{"model": "sound classifier", "dataset": "synthesized solo parts of chorales (CocoChorales)", "train_examples": 39062, "n_mels": 80, "hop_length": 160, "input": "log_mel", "spec_augment": false, "win_length": 512, "targets": ["instrument"], "num_classes": 13, "arch": "conformer", "norm": "rmsnorm", "activation": "gelu", "mlp_ratio": 4, "head_dim": 16, "fused_qkv": false, "qk_norm": false, "dropout": 0.1, "inner_norm": false, "moe": "top_k", "num_experts": 16, "moe_every": 2, "expert_mlp_ratio": 0.25, "experts_per_token": 1, "shared_expert": false, "subsampling": 2, "layers": 8, "width": 384, "positions": "sincos", "kernel_size": 31, "mixing": "mixup", "label_smoothing": 0.05, "loss": "binary_cross_entropy", "residual_init": "none", "optimizer": "adamw", "lr": 0.00086, "beta1": 0.9, "beta2": 0.99, "eps": 1e-08, "steps": 6900, "batch_size": 64, "epochs": 11.3, "lr_schedule": "cosine_restarts", "final_lr_fraction": 0.1, "warmup_steps": 340, "weight_decay": 0.1}
Rows from block 2, named by matrix and row number. Each number is 500 + 40 x the weight over its row's rms, rounded and kept within 0 to 999. All counts start at 0. Numbers have three digits each. After the name is the row's rms in percent of the matrix's.
# pw1: conv module expand (GLU, value and gate stacked) (model.blocks.2.conv.pw1.weight, 768x384), inputs 0-95
pw1.408 099:546478533570432514487458548477516495480473515525519485526448465420534544446506473531500532542494488513476529460468580485518551504498503522538510578547463464505536474467495537522472460521402487521572535491455462522487476566521491493494494466541490476519557460450510541515452372510537502585
pw1.409 105:495449479496525491524517519487519530466467505508481551552481579493449506469490471565548496515503479438523489491446520489510465560486495418492511544507461515546428544534469498510477511426492457523550481444490536447524478476438552491527531536498537486489513545517414464491548517536415411519
pw1.410 098:480480507578491452498486469517514561427516567491522584466541518561504469557482487466462519502531517495453419441526479424471490411514495542434481535502505516571524556494516518498517461524548438500445525591420484477522523490535541485482504505469496512523496483485528478496482508475459514472
pw1.411 095:523494457471407469516512464528520521561476474465468525542483521457509486516548529520491522506436541519509486566487521489567505539489431493463413539493439410544452468487512492561539517480495462485520508511548587447475511436528548507517544521499523481499520478462523547525510530457559494501
pw1.412 103:478556543453567453418450587529535442432422499527562463527504547523458542477481550532468498490476406588508501494491475473459464523553535582475478509522520480495551509493554456469478524489545453422462423511419428474484519534537467522507514500509481490485440480483468490548502549505511519574
pw1.413 109:517480512534469530454486471509465555504467453475544561473512513516433512460497585477490515470458479426446475465505464534467501428519518541448464501471485509489497546508536479514564536571550422526522539555439512496512550507483428512585588543488549445475578503523443500464533517488527547464
pw1.414 101:441478593553516514505514520564526533515509468535451590416491465464486446515441554476599472457527514532483529469496544486480524485441535469463468515473495500529500379555551476537457527449525515548516518463483495434513537524564499548537573504537482504539545450527535432541552561529532491453
pw1.415 106:538556533466467556495470490485501546576533537466532503460531444480508506497457445415514534482516421479432490516563514470462503478526502500491518512519536548518506474460422467564526429505478483471541453458497440399526512477556504492517499442579528498511507516469532485486465455518466450471
pw1.416 106:500471458494472529498490567527490458509437515538558550472513539453458476451529496533463484482405563543447525509478478523466434552450474534499540513463359503506483560534530481491504543469570483499541416529535532496496458472511543474442536528507445498602470555518458545571570550481502531513
pw1.417 103:509453453576512467459575509520485522454522533502597494533538506505503422582569518545478464474551434594528530528458562496545564481427499406465424533399479473480490470503465510524403506486526492651506525520511459536522456461518521497462506447559548514574468514508478523554536572503475469514
pw1.418 102:514529544565527575443572524508414447456439477474511484509519521450498486484526539481469523563538527534591534462476549575591529493538492420466582509494445491494451488423522515533463527433505572544551515452506505550496584432518502530482519421460472539474509560451468520519505495484451436496
pw1.419 098:502542515509384558513457549481516437456503519527512429495550513515450502493544501542521502550519469503506559456541472481498450577504520477474562509525451474475482552495487488495486439525466547425496456528556522475452537591529562461465501424532489545559472567510515606522485457470498447506
pw1.420 098:448548521521563482456525522509508510537549529414514478377487521571546452521506477503484491443509490514557466498430469492458579449428508532536504557542551480462438489492501499548493509529613513497487476535477518509472521487468432516437444591529543534479528510548495495541456503509572556478
pw1.421 107:497480552545420455574471496511614560525410534518542530441506512578475522531487539556465440469497541539489523545503532466522501528483603498529548540464481463482507493522538564544541486492526541455581444473511519462476441580516501431481529472506530454543465511491433463518556475446508467509
pw1.422 099:530495506541484502452612554521414460532534491503376519501426534497459533467439507523465445526473465447531449486440472439493573527466448459424500581512518578561452443519461494431570593498510463474486436504442492462481504506527458561521477506442478456508516511509477517446441506485468557468
pw1.423 097:438482513490511524480420501452553523560550531520481488470605424531476516589504486506486535478504471584479536478534524479498482489555489485475530489472494503539475482553523447467445510618456383487463494526512519487524443520554502511530535503491554442433503510531533434538516563537481452488
pw1.424 104:473498475604502544471497505470391454553513467437493535413587480505472492502503540453491459483505468499438458495521471527496534412427446530487437545413493514507394479541562524532511557486538464535477496476457458431485583479561486598540459495493570496457492536501490499501506559492497528511
pw1.425 102:523425540534525463570500508486463513490554457540515504477553455561463504495505608558581498463492496522483505484470515435542547424482433490462500584451467389566489506555544418541464540530467451506424501509481527518518450445419441497416540499577509515448563511469482466527539523474534555534
pw1.426 101:446463446575496544527542564514492518493517516604526497554492472554468512495461513563468479459500462514525485454438455438483450500501536489562517535527551574593528450498552457464587525496503465504434499430500457517587454478522472541468467495486585489531571430563567469569455553547466541417
pw1.427 103:548519459555510574465502473510547524542557507532536502593484548510545503528503490553518468542458578415536513508450498535490482478482517496515465474457439550501533482465443519536498480529516529492447512487541494515513495477455450524439517515472529548477422563540429531511507499550525433476
pw1.428 099:474471516472454425544476443530471477452439549481467542557448491413421491394465477518539512603514538470457547602512477539581438530470494483499499578524500509497490482508555581468561521491501550478481512462518447509442516566447453523551486476446509455514556547459407568444505451457459515448
pw1.429 101:482467504484485538508457509537468478413492455543465473452437439419480530491417433454544560602484533406503531510496483474524490468531473518544506447537527594463519411440443486511509474498474511487438529442541448494487423513511539501476513502483489489463515515508494520492462469519489545487
pw1.430 104:536491529539503543548510476454543586484484512488447546489489538547474513394482557513486458450531518445452487516487498433453489472495549474521457518517498487631479490578578492508592499539526433451549500552427618443537545535559496487583486443507491484458523466435493556454533509525572529543
pw1.431 098:485512510513564520491426551487557465492551428576543494499532526569483442487518483466516576441527496505509548441540477433509549553512529451481491485474473466448489495479529507506380515534478511534508448503509506481514453467461495527491525464538427490510501505527453445503557530412535510531
pw1.432 101:516535512503539558466550574444472518548442487461445428503555466522487529550464541504534499504488474492519564540410585481474514460466526497503506512535385528563478451486484497544469531423500454480530485542546601544525481538495421509390488500502517531516496497479539501515490506442608509507
pw1.433 103:523579502497511525472556464534501472560518515421482509491472505490510479426505551467471499506514574532508539582418471492351511428443557505549496496439527537535536491535556531504494500489522534483444576528574545542549500464487507530502524488538489544508434471509561505548478499511537503476
pw1.434 104:555504517490462478506478483491511435452466525561497477504432506441449482440501485527516417497446550534439551503528528488479459544528556507493421482553539465572481485541506568469556462470451466517495522482557581518483506444493550513482472537438534548519473541486452532495576529471506515494
pw1.435 096:461521550542515507525422413521493501499497582498474521484531523513421480505535519469535459451513461517477514471561492439450419528495505550489512578525492492535526521568552485512466546486481452468549526525495550477500507452489475500540525558499502439460512441555479486549571398404586524480
pw1.436 105:566476449529535525491530456509507550439523438479588539486416523543560515465499504496544558540513481523486462463487482443498503549502545514413560461497429518523583531560492468463467607496485520525488518529437506493475476450503562524477492495546550469445495480518444463548551492499492515469
pw1.437 105:512465477496488492490509518483499514477486524488464505534537529516543507501486430514461542494475458534529517464483506531595430514492496456467486549460445537510511541417520532498453513490491499551485444492550423487439493549514490485533496567516552509471483535488486453463524506533447515510
pw1.438 112:490463508504529529473502477511508541521560474511417530555518455484520502518456487482531477535467547462549427566496435504509481447507459512485478489456471556468517476472458518545461619475567517542508545519500553524518486524544502493467490535511488527503466482498474534444496495479530498509
pw1.439 100:531504553576483506495453587522582432475444471514566471525489520575488541503519510526527539517487514555503525461526551397526504491527501574527533499500454490498508459462465465491471413527424465518452478508508478475529474527464482472477502441502423452464500463505525429526467527470533471551
pw1.440 107:515481494509479539593378490517503581586468528528460519542562515484485431553539552509523530522539457460497501429494541501556533495487464528459549531489499509567533583550474464475548535462498523538488504479448425523516468446516458549488577518547521480496580488513473531480512444485507514512
pw1.441 096:558524456510425500517468528502504476437495533463439544505515555423490535457475475470532499515544513492507504551512488511528515505429489502489509541479425439476457512411508496506469533433508483446491465484466491367484492482450459475481571464466558427532533535458520516525480441525433568510
pw1.442 096:471459502519491462545493537532517487457443534513514537497433518494492517508442473582453480476465503516432459449473487538498487522545495544494582514598496430514448529499478524536524538520486448439525557452465564535497511500524511564580532552491511421530502561527466527530452481488573503493
pw1.443 105:511465468465515554498555643462525474478493478527476550576459578489495512439445514536478471501530519469494523503490447486507431488571553472508502551546440556569483426467499395442500503467569449516449529500548464571578490505525505468488466586533447575539514488495540483554508556491600545462
pw1.444 099:579453549508451598521421528514469499487451508651513511505511516505449493534555467498477533519475494466414560502535545484557473523532542513505486458546454509471505497492496540409540424548450527483530454488518518475495430519490469541523476516499564473452509497509494441554516510402486487462
pw1.445 098:515450444543463539606505463519536570528518514516511438524485427474489512476565478512538501490510500481485479462472607471505556504452435484530566538502526490524469494500510414508472484469503458484513483532528441494495439570490483522537587505550486518480508497536489526535538458581510495501
pw1.446 099:499509412552443556584461423510521472517537592473492487497571480544499513517453486543529507493475481501570530516514578493519566436520532437497548550510516470505532506515488475568460519479445473568469518435503568459509444472485484578589541516496524507448449543461510542523491485499522510464
pw1.447 102:468467445514501544567487394479469610529508481544473477520496436534518498504504499482477491577515483566490495516525507539490494531519475460517404500483544534478445530497477582571570579506484528548482554452453485496546493530556533465492457530428573531493532522452491540454455473505495431490
pw1.448 104:511495535460492482468494474414432506443521500456474521504465452435502503497516485468530474567491445462507510496471485444539468560488520528489501510530481529535483511504474531556511550492502561484495525508465518518490543465511598452491480542532459562560461441489498528425486494562527525494
pw1.449 094:543492493511479506509517455543545563478495476473436467463540473452492443537491508561515534518490482479520481465450490472473526486491470505473497510508487521533537496538580487567567490431449492469468541423485541507570549567478530559597524508495489487449487441463561483491531484516464527553
pw1.450 104:472525495535508514514497476507503529544530555490510475520499444552496527534501500484565482523575503504479463472561504502439528453468480526491449475548533488491589494523448524551563502506527466470448532479515498482542504511559505493498519466538503485527520507498546487422482443532481539461
pw1.451 101:559468469491479500500562391528566527522564465493535526442510476543482445503485471446504510539530457522440513446556553531535544521532489511518483548507504458459457534523457517546548498485492533490476557439531500494500437418569585432553549476403529452466512517500472471527499479512495499530
pw1.452 102:484551438525545529574512545526499543540556512509551463518505521468529473488516502517514504619477492548533456475454571531487501418524544455564452549508556525516618509504473425518493435500479532412428504526543515545467526493497490454454530463469498506428501520523516592509484573517491532482
pw1.453 100:513559473561577527451508538499453518526590490505500474525491562544503523486545527510544541508530513557500511485519543477528500483442512477471436491446511473481534489441501436507509563516555503579445508463471438487410503479523513521461468490535501527514551499500431481535481515544455542547
pw1.454 103:588465428485484429465518429533504537496502469481559500485495552514507515512531545466447483500464448464512510471524480479512496549498498412454490484457474544429466555482495603532514507468497490555555461482518493451495531450473532507439576528547496493573509547554462571467589559448471403466
pw1.455 103:522514540472474572504441560513491520480460430506492492465446502442475537488572503516625542585490484499514452477541536503523525606522596516398527467531459506471549453526507503499540434503424494487477511500505447524512484533474466440434552445506479526518519537487436493579476449438504550521
pw1.456 104:508463488532472544525544475510468548587495518505485477482515482565514490508515529472538535498464534509505532487523489449514496502551562501520524540498482394554481510557483425555523484516467526479491527465539554453555440522493528537486509465541555450465474493493533448555527476484449496481
pw1.457 108:554473446487526486469526489484552538491462530524478536524526517507412479494483474458491463513453477486524591467543520500543528511456547454433475562608438561478484516491453537524528540441483498517532461494495584465403491469516504412458526494560511505518506526504413477530536514451518484460
pw1.458 108:525542507478511475429486494530414514474528441511501572499446594428456424458518522488478476487494525475528453482513466521466453540447497454466476490482490555501524476465508560534556570511512519558482541476447451580509581413522575551569472554441532561558491518505504508537481550507566492452
pw1.459 110:509425474465454535452532496491487523486466497531499562503525502423445459460442463530507471485465508461444507594465456560557489562469590545581512540476507427509465478478485517537466500450492452473504495435484472492412428567461508452464485460491550502510427553465428501533458502479482523503
pw1.460 099:567550505544514534477572521454517469464507469438482558513472539467483580454438564540489496499505524431493569481443573540491476461442541530484490521507474513549515509480551478541556507379547465561528513523519476496517492480493487476500469525508499506503508537496501464519487613537538601445
pw1.461 105:521532486547530500550513567510506562540440456462511479518501451507475420476447525505551536532528507514528516499488550438492518490486459429413443592541428572590580464492521479518489555441518542545503558459505564564569445517462475495491533569516544571447548509536516507513508486566545557464
pw1.462 097:491448451513484513410537551505478505446525507501578503605449601541511505504490495482449539522504544493542508542445585525553517540454470534480551556525481493516479504467462527470490555452559490567515585515508486460465488487467497528496477597496541493517432537521461543445540424507483512524
pw1.463 106:543473469556453502493511562470469498422518483534453477517498557444549517489517421521499521520570479422505527514448458555467463529559504530516497501577461502462498479435487493526459566483531489492505454517500440548534531539489605436488447507521459505536467556491523518466451456534478478489
pw1.464 103:476538484516500494514570541451504515593506497518494427516484518517522423599530535473512472525478447504535552524540534502469483473464548481523507500502535510581520475511500464563481438509522518519521521519601537523450461529486456509452546477479537517439483527492532479550464590428507530469
pw1.465 110:540438521515487529563495491539522546539524506659485478510490466530504508475528435526485528561556481495505516472505495531517512559526448472448439496530451502498566514536442431475481521514456511508516557380527520501456398476416502460499492481460544505534572478482412473470518462491496478496
pw1.466 104:497408552433515532492523494456531507517507494466463523515489465487407517488554527503436449435515520494472533467446505529520541490496491468490567565550448430549544503538529492454451497429447509439487527522523554497461454492489541488547495539478542493445532495481398485495526420496482503488
pw1.467 094:414511470515547426442574539467554470498520526479511485506523548517527477465475515518536510445527553497531510574461576510516499517503532481448473543455485467452482502428476473487468525479541523481549459535526498517470556465576474491530551488494510471426459563545531512513515542431563463478
pw1.468 103:528556481438506402477465454414503517493486448444479446477517439539512536460508508436530556485522486488445477454595489487417459478393474572514475478477461461582528507551490502492552546501517493495448531549462525478542583522572537491541483490546504484526469496493535421463457498500509541536
pw1.469 097:520472544486428530428482540527522529542531552393483488488458503497461544456479455495500496527487514501527544542497532577538525523492489440458537528500431584475532540444489525458442522544447492552487507495440469542419486524523526464508465543545461563534427549536394473453525489492451513537
pw1.470 098:530475466446555515495508587533520423477529514489519499561488554564471486492481515550483512454485514557484491463483557492491426474547533495550520447518551462547479539499555433428451470447565459514499465500528528482476459523437498532516453576547415526520513499535481496518554453466450500483
pw1.471 101:514497473494517489516481556440490512479499515476486539437583516545502538452431490460566544416552482448465428473473412453477531423490431535495477491529510575539494478541534507535478569529519461532491542513448479421506490580477510518547534531597508489487570442479576453516561434531553493440
pw1.472 102:552483469455470465465499459489477521471483464517515490459493550511495510558453554529428490474539471529436523586494463476436538456501526496571555506539482434503451502492488443501467556523448507521430487555528539548490462482516457473516543494484494514561465447514482498539525545475490478534
pw1.473 099:494492478425482480569470460537516548452499533497497465480526518515523477492478487510451505535535480515522524474477489501568463541462494475522537459535467476510537508480454446481492448477488512518429520510531527499454488507471519503498521556537506461529441482491386471510481487544422470522
pw1.474 105:506505536510527459431516520520564529541488439515582456502461502512499518505558519483465521524449509551544642585484525519535387559518566484474470478456482464495615529490467546530493519576447561496489563479544490487523547540511500430455505439510522513523471531501487505477458506503507488451
pw1.475 100:485489545491517542474500478589513536557531555482451488441444460490568425510465511458452459418502469473401584553533538426550556577508566505511503521481488462494450464518448520632506450560541475558528448439505476449482463533473536533561513495520503529524527531497505527506477395500494457467
pw1.476 097:556470486481500550548530501503442535485469488511387474486516521402521493460474572514517525469527537541486454475450571479476501471488376499489437517513522528524571471515489542508503562486496536468483566466484509551599572468460502534520428542487493520499524474571449482490480522565551528518
pw1.477 101:506501532502543477457467529484429396491471534522492435541452524474504477517489538511516453544447538526533506509490547547525460474501427475509548496508403464479504456525521506529437506499542473505432466476460521520566521438436465587536578555474521545450463549568452523507534502456537513503
pw1.478 105:474470509470573445431518473486404512571539544568478455453445461571462490519518472498552515531473493451473571530509448512575423499453503459486507492485511432491500541508461559527512579535512586486498542523500456517446496368489589443519449497471538523560483486549497543495494528471410430500
pw1.479 095:539450532491509484527488554441452459500454487511520515530438507464509476493562512503534524519461504482513553508512434520522493483582493512472546520595458514580493430456485454426533534464544507524452550536515501490532480495507474453484473566462499559479497509522474548482448570521480559499
pw1.480 104:473528473513549449476430472481540521600538561513514537393522467554459508465499501450515486525502484513547527495580499523501613506484524496430393548467480504529439559506501565575536488577504522491542510450486505457477472576556525472483479492464576439468559462445510451472520471475571536478
pw1.481 099:619465485496448524509544492549448484452525445550456596536472549468580478484512513529472466549420521498560520473497555588541513502505497496486539494491481557503479481455450524488430534436481475515523515522479490494485515451495520437463537479453518547528526505472379574509610567517457468494
pw1.482 106:538446564415481474555452490492548489533479498518448512560497491418499448501421469507512487497499524507468548514470478505512508474538527542516591557579570469484590449532540479525488530425501440420525439425538482525480491502468469478551443498475494446480521524469489520512473497523468492412
pw1.483 105:464481555461508498510476571475470533599459550453460463537524449527562570542537482463552476578451489532481500510554539443514498500563556427463568560480548478531500446499482552494514454516456513529568505517510513502493535562529427491476529480517485479468481429454544486508492465435592477531
pw1.484 102:470486453553540556501502525515546492518513490508602459417477521601507494527571480484519504497479460560512468496511474469543467506437521470477493430451589473387468453497479469469456432583489522574479462483494480524478430468498543500483524498511475485567492536535529505498507450483470493554
pw1.485 103:511510469466479523536451527487511562531438508519533469561509521475523460530511440504510528569502425516487575454557459481529529513526552573516514568473563539463532617462465508509446497498462478443517490491490435550465465513562514429438516483557590486505463525491541449563526485444487554528
pw1.486 104:552486410536404551493563549505469538478479477469508533518533423465493529463502565464507529440473476470447556476471556472485499529508555530415534545460503536477474483500484536528501488533506471520530558475491537429438477604507494494523587408591464447485473513423499525489537452512486516468
pw1.487 099:489471547486471437517478510514512512492461561493454466430488556456522535523554491492554495493490427480555492463541483526533479547468527460556527558543509497515452481458439576474570510532533508470516508498563494488383557530537569486490516529493494509515494479473537426500532569522450437461
pw1.488 099:494504454485529525502485471465469492518534474495540433512550531497475430507520482462509539488488472503571447472550550502490516489514480512479511485435528584549500552451491548466472494549548582496527446480566461457452488548469458485515515443529534459541511452490433485516495484540481514516
pw1.489 102:568519470535459525462530546499545489451501463457484484520514548513522484497469528457504455523520545552437496467472519477482464490467556503476567560507486492546487478529493502509523462412509522525455523511600501534559473500465480423454496511532513573443467502496562517555510555497523521479
pw1.490 098:462460451579534494581502448488560556527492428491522466510525402507514474481488553495528521493477538545502451445474508522528485466551487490533545551452579489517490509541389495536518513487559463431446487510537524470520522487427492524500449429538530541483522527500502559520479573518459561537
pw1.491 101:478511432575457543550456524464498457444529465506537432520555467509450552479437498540516514502534447523420482451512499485568531497553490536515590560502553516527524530519488436480504457492509478483463518507519440448478464539467435478517480536578534488468492514511512456499401483531517536525
pw1.492 098:573561471514534451497534478457431480460526509354506473496544524517549489464441524459560475424462581446486462563471527474450443510494512470460497513472483472554496555452595497519567527492562470518510543513464537486483473543535489489485539464566569512463545488463479478520547553476593571483
pw1.493 094:508553556480572485392550460491514387467511510440514531520480561525511504488443520495464448510472528458539465484595453530452417495533459476557497447542451533480513478515578509470522537491560515504462510556547568553514568497524492461444494489476528500558447504557518508451517559531469504436
pw1.494 102:428491533480525501471508537516535496486412513487506450429527473486540468537595515461504487575484495540578530457469517538479495466557562486528516457520461583454519446437475455492494462517476531515564456506503517583504471546477461473427505517488484547489471445559510557550519496531494491488
pw1.495 102:476542439469514504524424488485640561570512516523495458427447477578533483494489485536456470473522456557474521454511462476515500419536537510573456465495488499463506547595483523450509442590494458487496480478451546490531414456547528564487482452493595513469487500553434490430555431501509475515
pw1.496 103:456470494529480504535487474537492454482493550510546489555517503557439532512507509505436567485516520514514534522574517509563482532558468554583530520474504569530487536485470424482473429505491522430509531412488494454454376494464470523515539516472540512488544577534437439496550482483412484506
pw1.497 096:520554417497471491475507449483510548520472511495525470553451533513478580441454521486491597530547542489438474496552492512526434433488500528515505575559506471574459573556505470424527570502505575478415474548523437470490481448475541447503432550430488547517510561467496550505472474553472509474
pw1.498 094:506523517509543490491568472487559545434510505521533478469458486476481462492493494521505488494454561508497494507446489495547512511462517489483545558528483518584471514509542500538554523487569486414536554520522560480451424484456526483420501497466417593524536528450481581531458549477524519485
pw1.499 092:504508498524489548596451531542490504486497470529527420527481553550410561448509489483547570471508497498552445475459441509559549404604479539513476482511516575468492503459469428452484521525485503558461530526546488445494512538495503483502489493559531558463501467539471447544421514501455508432
pw1.500 101:504495541529526481532540515527467456475487469471525509574485562498513470466481539540563583513494500480458484493504546552448478555507457574515548493482498488494502512533554443496553579443529543489487487489441531478502462508491456482505543517558463503472448549540436470508480508479498500541
pw1.501 097:528505521569517517492511491439476492512582473406450496470469561471523411483437555448483477491468465494502565511398452497453479482530519523516487525486426541559505457392482500556437611368532501523435497514461538528442448459499454456454492524523532464519492466512498502513492560462527473478
pw1.502 102:500452497532483527532444513466495554485508479503521510432536475495451502493513486592520488474559505519466470467481453415478566479552473481523504547493515505476430493477582451480418478452483482538471531526514544420493484535546448502497539490562508484421501505470569421511483488537491497570
pw1.503 097:456516521455427475505462408466516541503508524511498538455385557423497549522470512467591474514482452459400503491548501502516477554538500493480487472491504428442537467513479537493515466500419474474541503522506439512475511482500528510503540472438478501483522468416456498516431540517543519529
pw1.504 094:518498407485414521517498605519497483455467489448544496548485505424494512445495521566436513520520526554487537572491518532552527491462536489576499524595553508513531421372490473525444493522451496530508401554484507562525461502508512495497458457457475474494481540570492506428433527566516580573
pw1.505 099:490458537526443488503483439455512501458525451551460474526449519422535504499462463519466512507488592442440472505449500433537524528485452465543581531523477565601453545495516510551492507482514453478457435506536462521397454570541530508517458511534490433498499507482441424441500418552492550564
pw1.506 103:535459487539464571522553545513467506507458505458473543571521449499458521454581547469556542497434437463487468493490553465547521515503529534393496468457500506475558434449482532516446511469502483491477450479456476410439453534459443545515505488462513485472534546513509471545488473411441531511
pw1.507 099:419463481530454457474520473540527554497490500502464548489506487475540527538450523509486492545534499458425515527464546481504560546411505488480476533477473481508418512489526556559494506599530456517557452482493553417410517571513516462555524496603499391521430546528472475469592463491501500474
pw1.508 110:493498483497518442443515562543513415441501533468519466505567557507466517547559513509479543491481449542494527476502501474425519485449564499549500513415502523432506515452502483493487494544507547543510489547466518524427506495486615495412486503472544484515481503554521503450484557457464517524
pw1.509 101:460491583462531488431476451534534467459497597477446515454520591501508493453458578506527501435498486506478513486475486549532536507526525488557466577575433472456383504467528544545428462477560429507550513462506507522459528525548521506575460537502543460480439506475488546531547498509497472432
pw1.510 098:465450458507470505482523542479501468438488535475492525448510489554495539493558393526436543477662588463472475509471473464553555482516409496538570557483483462465480504506507420556508440532449488551459490475527506464471446515433503461551415495517404494489560471517511513486470519485448593508
pw1.511 107:458561487529505463486520486370528437517559500453546495438517536522528524510516533475554516465502496526523445481569519519463494484427531508509463434529452412530464544549473526500560539506590498509442567641477441497565522569514512536494435464565521498489454530519502524518520553517545486467
pw1.512 106:511509523454495485573462519506532581434497520548477431415504528512505494576460497490432486500527386495411501476542496504480545501510538434509461519473515524527480497549482544443508477478508520412463507518490542476447534507486521504549499508445527521490584430508519563509518526503426460489
pw1.513 100:549537485475524459540443471499504530480524514505462523453516503471520480544497522491499539476472504491485414472486484421449569467548527495481406452494553475497509524523583535528501507509548510580511517521478492535523541542586484516557520552425545487512549464501542451466521494462562501430
pw1.514 101:494492422552520532495459511521500575550549489492499604474547529503488478482510529502533563497416486441464504484511547432483484466430511468460483512517474513475507554550500438574487606504523482532486491512444531449513469446506517481512536520603499526501495456528425481499483527485493509551
pw1.515 099:519546459505535446487504452506428473531477463475516526503450526541477462467523471450546461549531512511545468469395482531518493558460455522488469521486515522531549543533533530545568511472508522558494567517447541531529561485508445461549500505469442548516531497432502473538490615520432522391
pw1.516 106:456510522447507549441502535522523505561539546490486438431556525466473415558528509532535509530510468440541569452450482467493591546524477468405471459542489555474498446449470504512407557414537539541575457534467484558508485591475548532519588497549473548471454469497531426565452505524496487516
pw1.517 099:523501473509551527442524567447467502465534489514580535496440463490578504522507491546460527449481488540549551544488480499518473532488526570495527466504525530464489498492481465477438475500471509512494452525518465451476464453474482439404492482616549539487524546566477498511536538443427499539
pw1.518 104:525519439517538505508493457501497419541496509538467456530546522562522506504495526511534504541413494491514477492479523461498550528491541454522458499499472473537585487445550470530521597446514530516514482486528487477527443455517455435439513489574452550454558487419504545556541581489502552449
pw1.519 099:448530489456531415488508518518509505522536537506465553456462546462527460488486517428533424442525465471463508503499451488487549551457539405511571513474473525566402528463503493531500482420526522505562462549499508524496465450566470541547484522547581515537492477499522517529489592505539460471
pw1.520 101:471460460529547433472481511470542472435546399468512468431504507486547518499479470494471455444549573502558404459458478459441474484502498533552615460516556535468467532564507484420493431545479504521512472478482503464467502519597447606470543518555442483536442425537563508479505561528487532527
pw1.521 105:503524477535518547566463375516491529507522505501463492431475453524524472534484472520505497502516482519497558500503466546487491542493390406548437558490540488451428448525490584551530533456538501534470502492526534578540452489471517527498456519523529494464549451449522566455517489503503476446
pw1.522 096:443486457520493602568454513554474556532563470501459485486500474583490497542482471516525551464579475554535486507500432539490508390573472450501499516523504574518561457476521540482533488492486506562504575440503458535535471502456501548472454537559504495476502465549526464531530440579437469523
pw1.523 101:523493476536545431550538514512527525435536506457511550529553570452500583426473448529453500506503462499524473440505488517531480523461482528591478541552498527522530532404519427478520625496546541445456549497455459491510479497488438432492404518520492535495485473455512477433506484585544522510
pw1.524 098:518429462550510484515537499510462510387485487490582484457453505563557516421510456513405463465540538495521468474506470496437542519551535504513515467556566448457551559583486515492521473500559439464457454503559463469471507552544549482487585513451477472545494512512504513473552491589485478469
pw1.525 104:494477507539523534437554532440511487431553487466508490452562501483533499477491539399562503516459477491584520449429449507481600466476513436547483515482473502502447498503472509552506517419573552517528523540500546450517495537518438495454496511465498470463460549527495438485463522528550502460
pw1.526 103:525580528485484418508564477520426449512544485487538482499512444495600393454582481537452493471512488472477522562474530568527601509436437455531462459431492511517461509474507498497442487531464497513476502562537499466464504464508389495416531487500502503528422499477514537514465539454438487493
pw1.527 097:450516498480541525517525507507531539512589475506465500480516398517521501566501463481529537493466483457509422451460509450482563495449501449508508488444533478492493484561536484472453540485479559440546601509505481462575531554568461541496511459486520514511503429527550496443449535548569511526
pw1.528 109:500515493499475474453532487544502504525434554453490502492513495480520393441471473478450484536500509475522480475442504523486571495619499443529446527498512472507405477485515493543515446373517572541539460486473530510478492507501524562547532504538509490442432460520475571496521477507523445535
pw1.529 103:508563468511538468425578520489494479486499496489480485539527536554447520480486540531485425516478562525505537499464491476485495476524566472463580529489512491522440458462520509465458494395534461515497562454459542482490511396467513507449530477523465463493501476529496501517503529476545545431
pw1.530 108:536530526514480490428492549451537500496503479452516482442491513467510436493496494510436539549522446538554563536503578579475572458531535486532501537522499484495436490422495462506418575392540505483486397514510477493471459492548492439486484506501440526560429630488490538511474544538475492496
pw1.531 108:458548509515515475419482458524505502500526542492434493478489550466513484521529509442473489474542470473571491528522487544464517502463428469499485531480532496488537459552532541484511477463456567496534520532516567587502564505504577485464445529439529549583514444491522527443493507568520461430
pw1.532 111:480451431508511570518532435482562513530524491522523464491542449530522505467481504464540412491586497511446514519472457510516513415469466548591541493556609512515460560538514491538507500501551541473448554549559531544512486476498479530485504451553497521503532471463519479497459507513453550513
pw1.533 096:531544531544475518474493498441488548522535494502540488488466449494481544497524449495508495482559475475499468488515530470501473497497483489443464491528488553484502510505498548473513499539452484534460505433460479474534548524555486493515527500535526457408490517508448437438510431454503478524
pw1.534 102:550476483525464504501573514477498437440477464489561566530498492445458495407437502566474511469531525487490598542500584563494481470497561470521473549514471477503481470454511454529526544475515485437468493451479504462458587460489624510539463474414491503591462620528423518509424456472458561497
pw1.535 097:534444516472515514609440482490512559503448562504504530544471466495507518470504465493490500558535530473498527492548516477496473507499467572478505553547488500537542565506538541495539534480516498520523528512471465418479488475513583458495466507465518418526492532406454497537503495544493486571
pw1.536 104:466517465556493490504550474514488532539550512400499560443534476544524400545432442402459427435523513508514482513530539490509525525477543452504493530435498449528441500535505507455457541493463469479513484570467543556461556574521472504470521479532511544426468484476565541540563548493537494569
pw1.537 112:501476475523534518454535554471486493466470487506505478487498539502529454487595428498468536494505495549535499524466486535474508568523518504474514567476472496505499475456492461513458534422532555483543465492475513452397523512481524434426490469522479531513462561441543499541529578529469544535
pw1.538 096:469433443548504532500506464502536442495534525499455530456574536506513467526485454484485452476552507433446492524491497478483441512508471467495561575498529519530429528529507505464523537531551505452535556569503536537541430475501486496509546561581532467568555506499529463500545591452498512490
pw1.539 095:496459507476425502454593569499475513457523430479547515482460491478517528505444453507490456543509588496489511497483590435530547561509506436543531479524485484447445464432457427469459439500474502455485487418434498477477531494510468513490473458547398448521560597508501445477503501511499502550
pw1.540 103:449524483473494523490490484480462503491496445464532502555494537474489596421470407495509586426530503492411476499540504546552494539469462466549510514499446494538538463456464436472512593521562522473532511473467447509479497501509528498490422529522493480519456540517552508423447457489417516470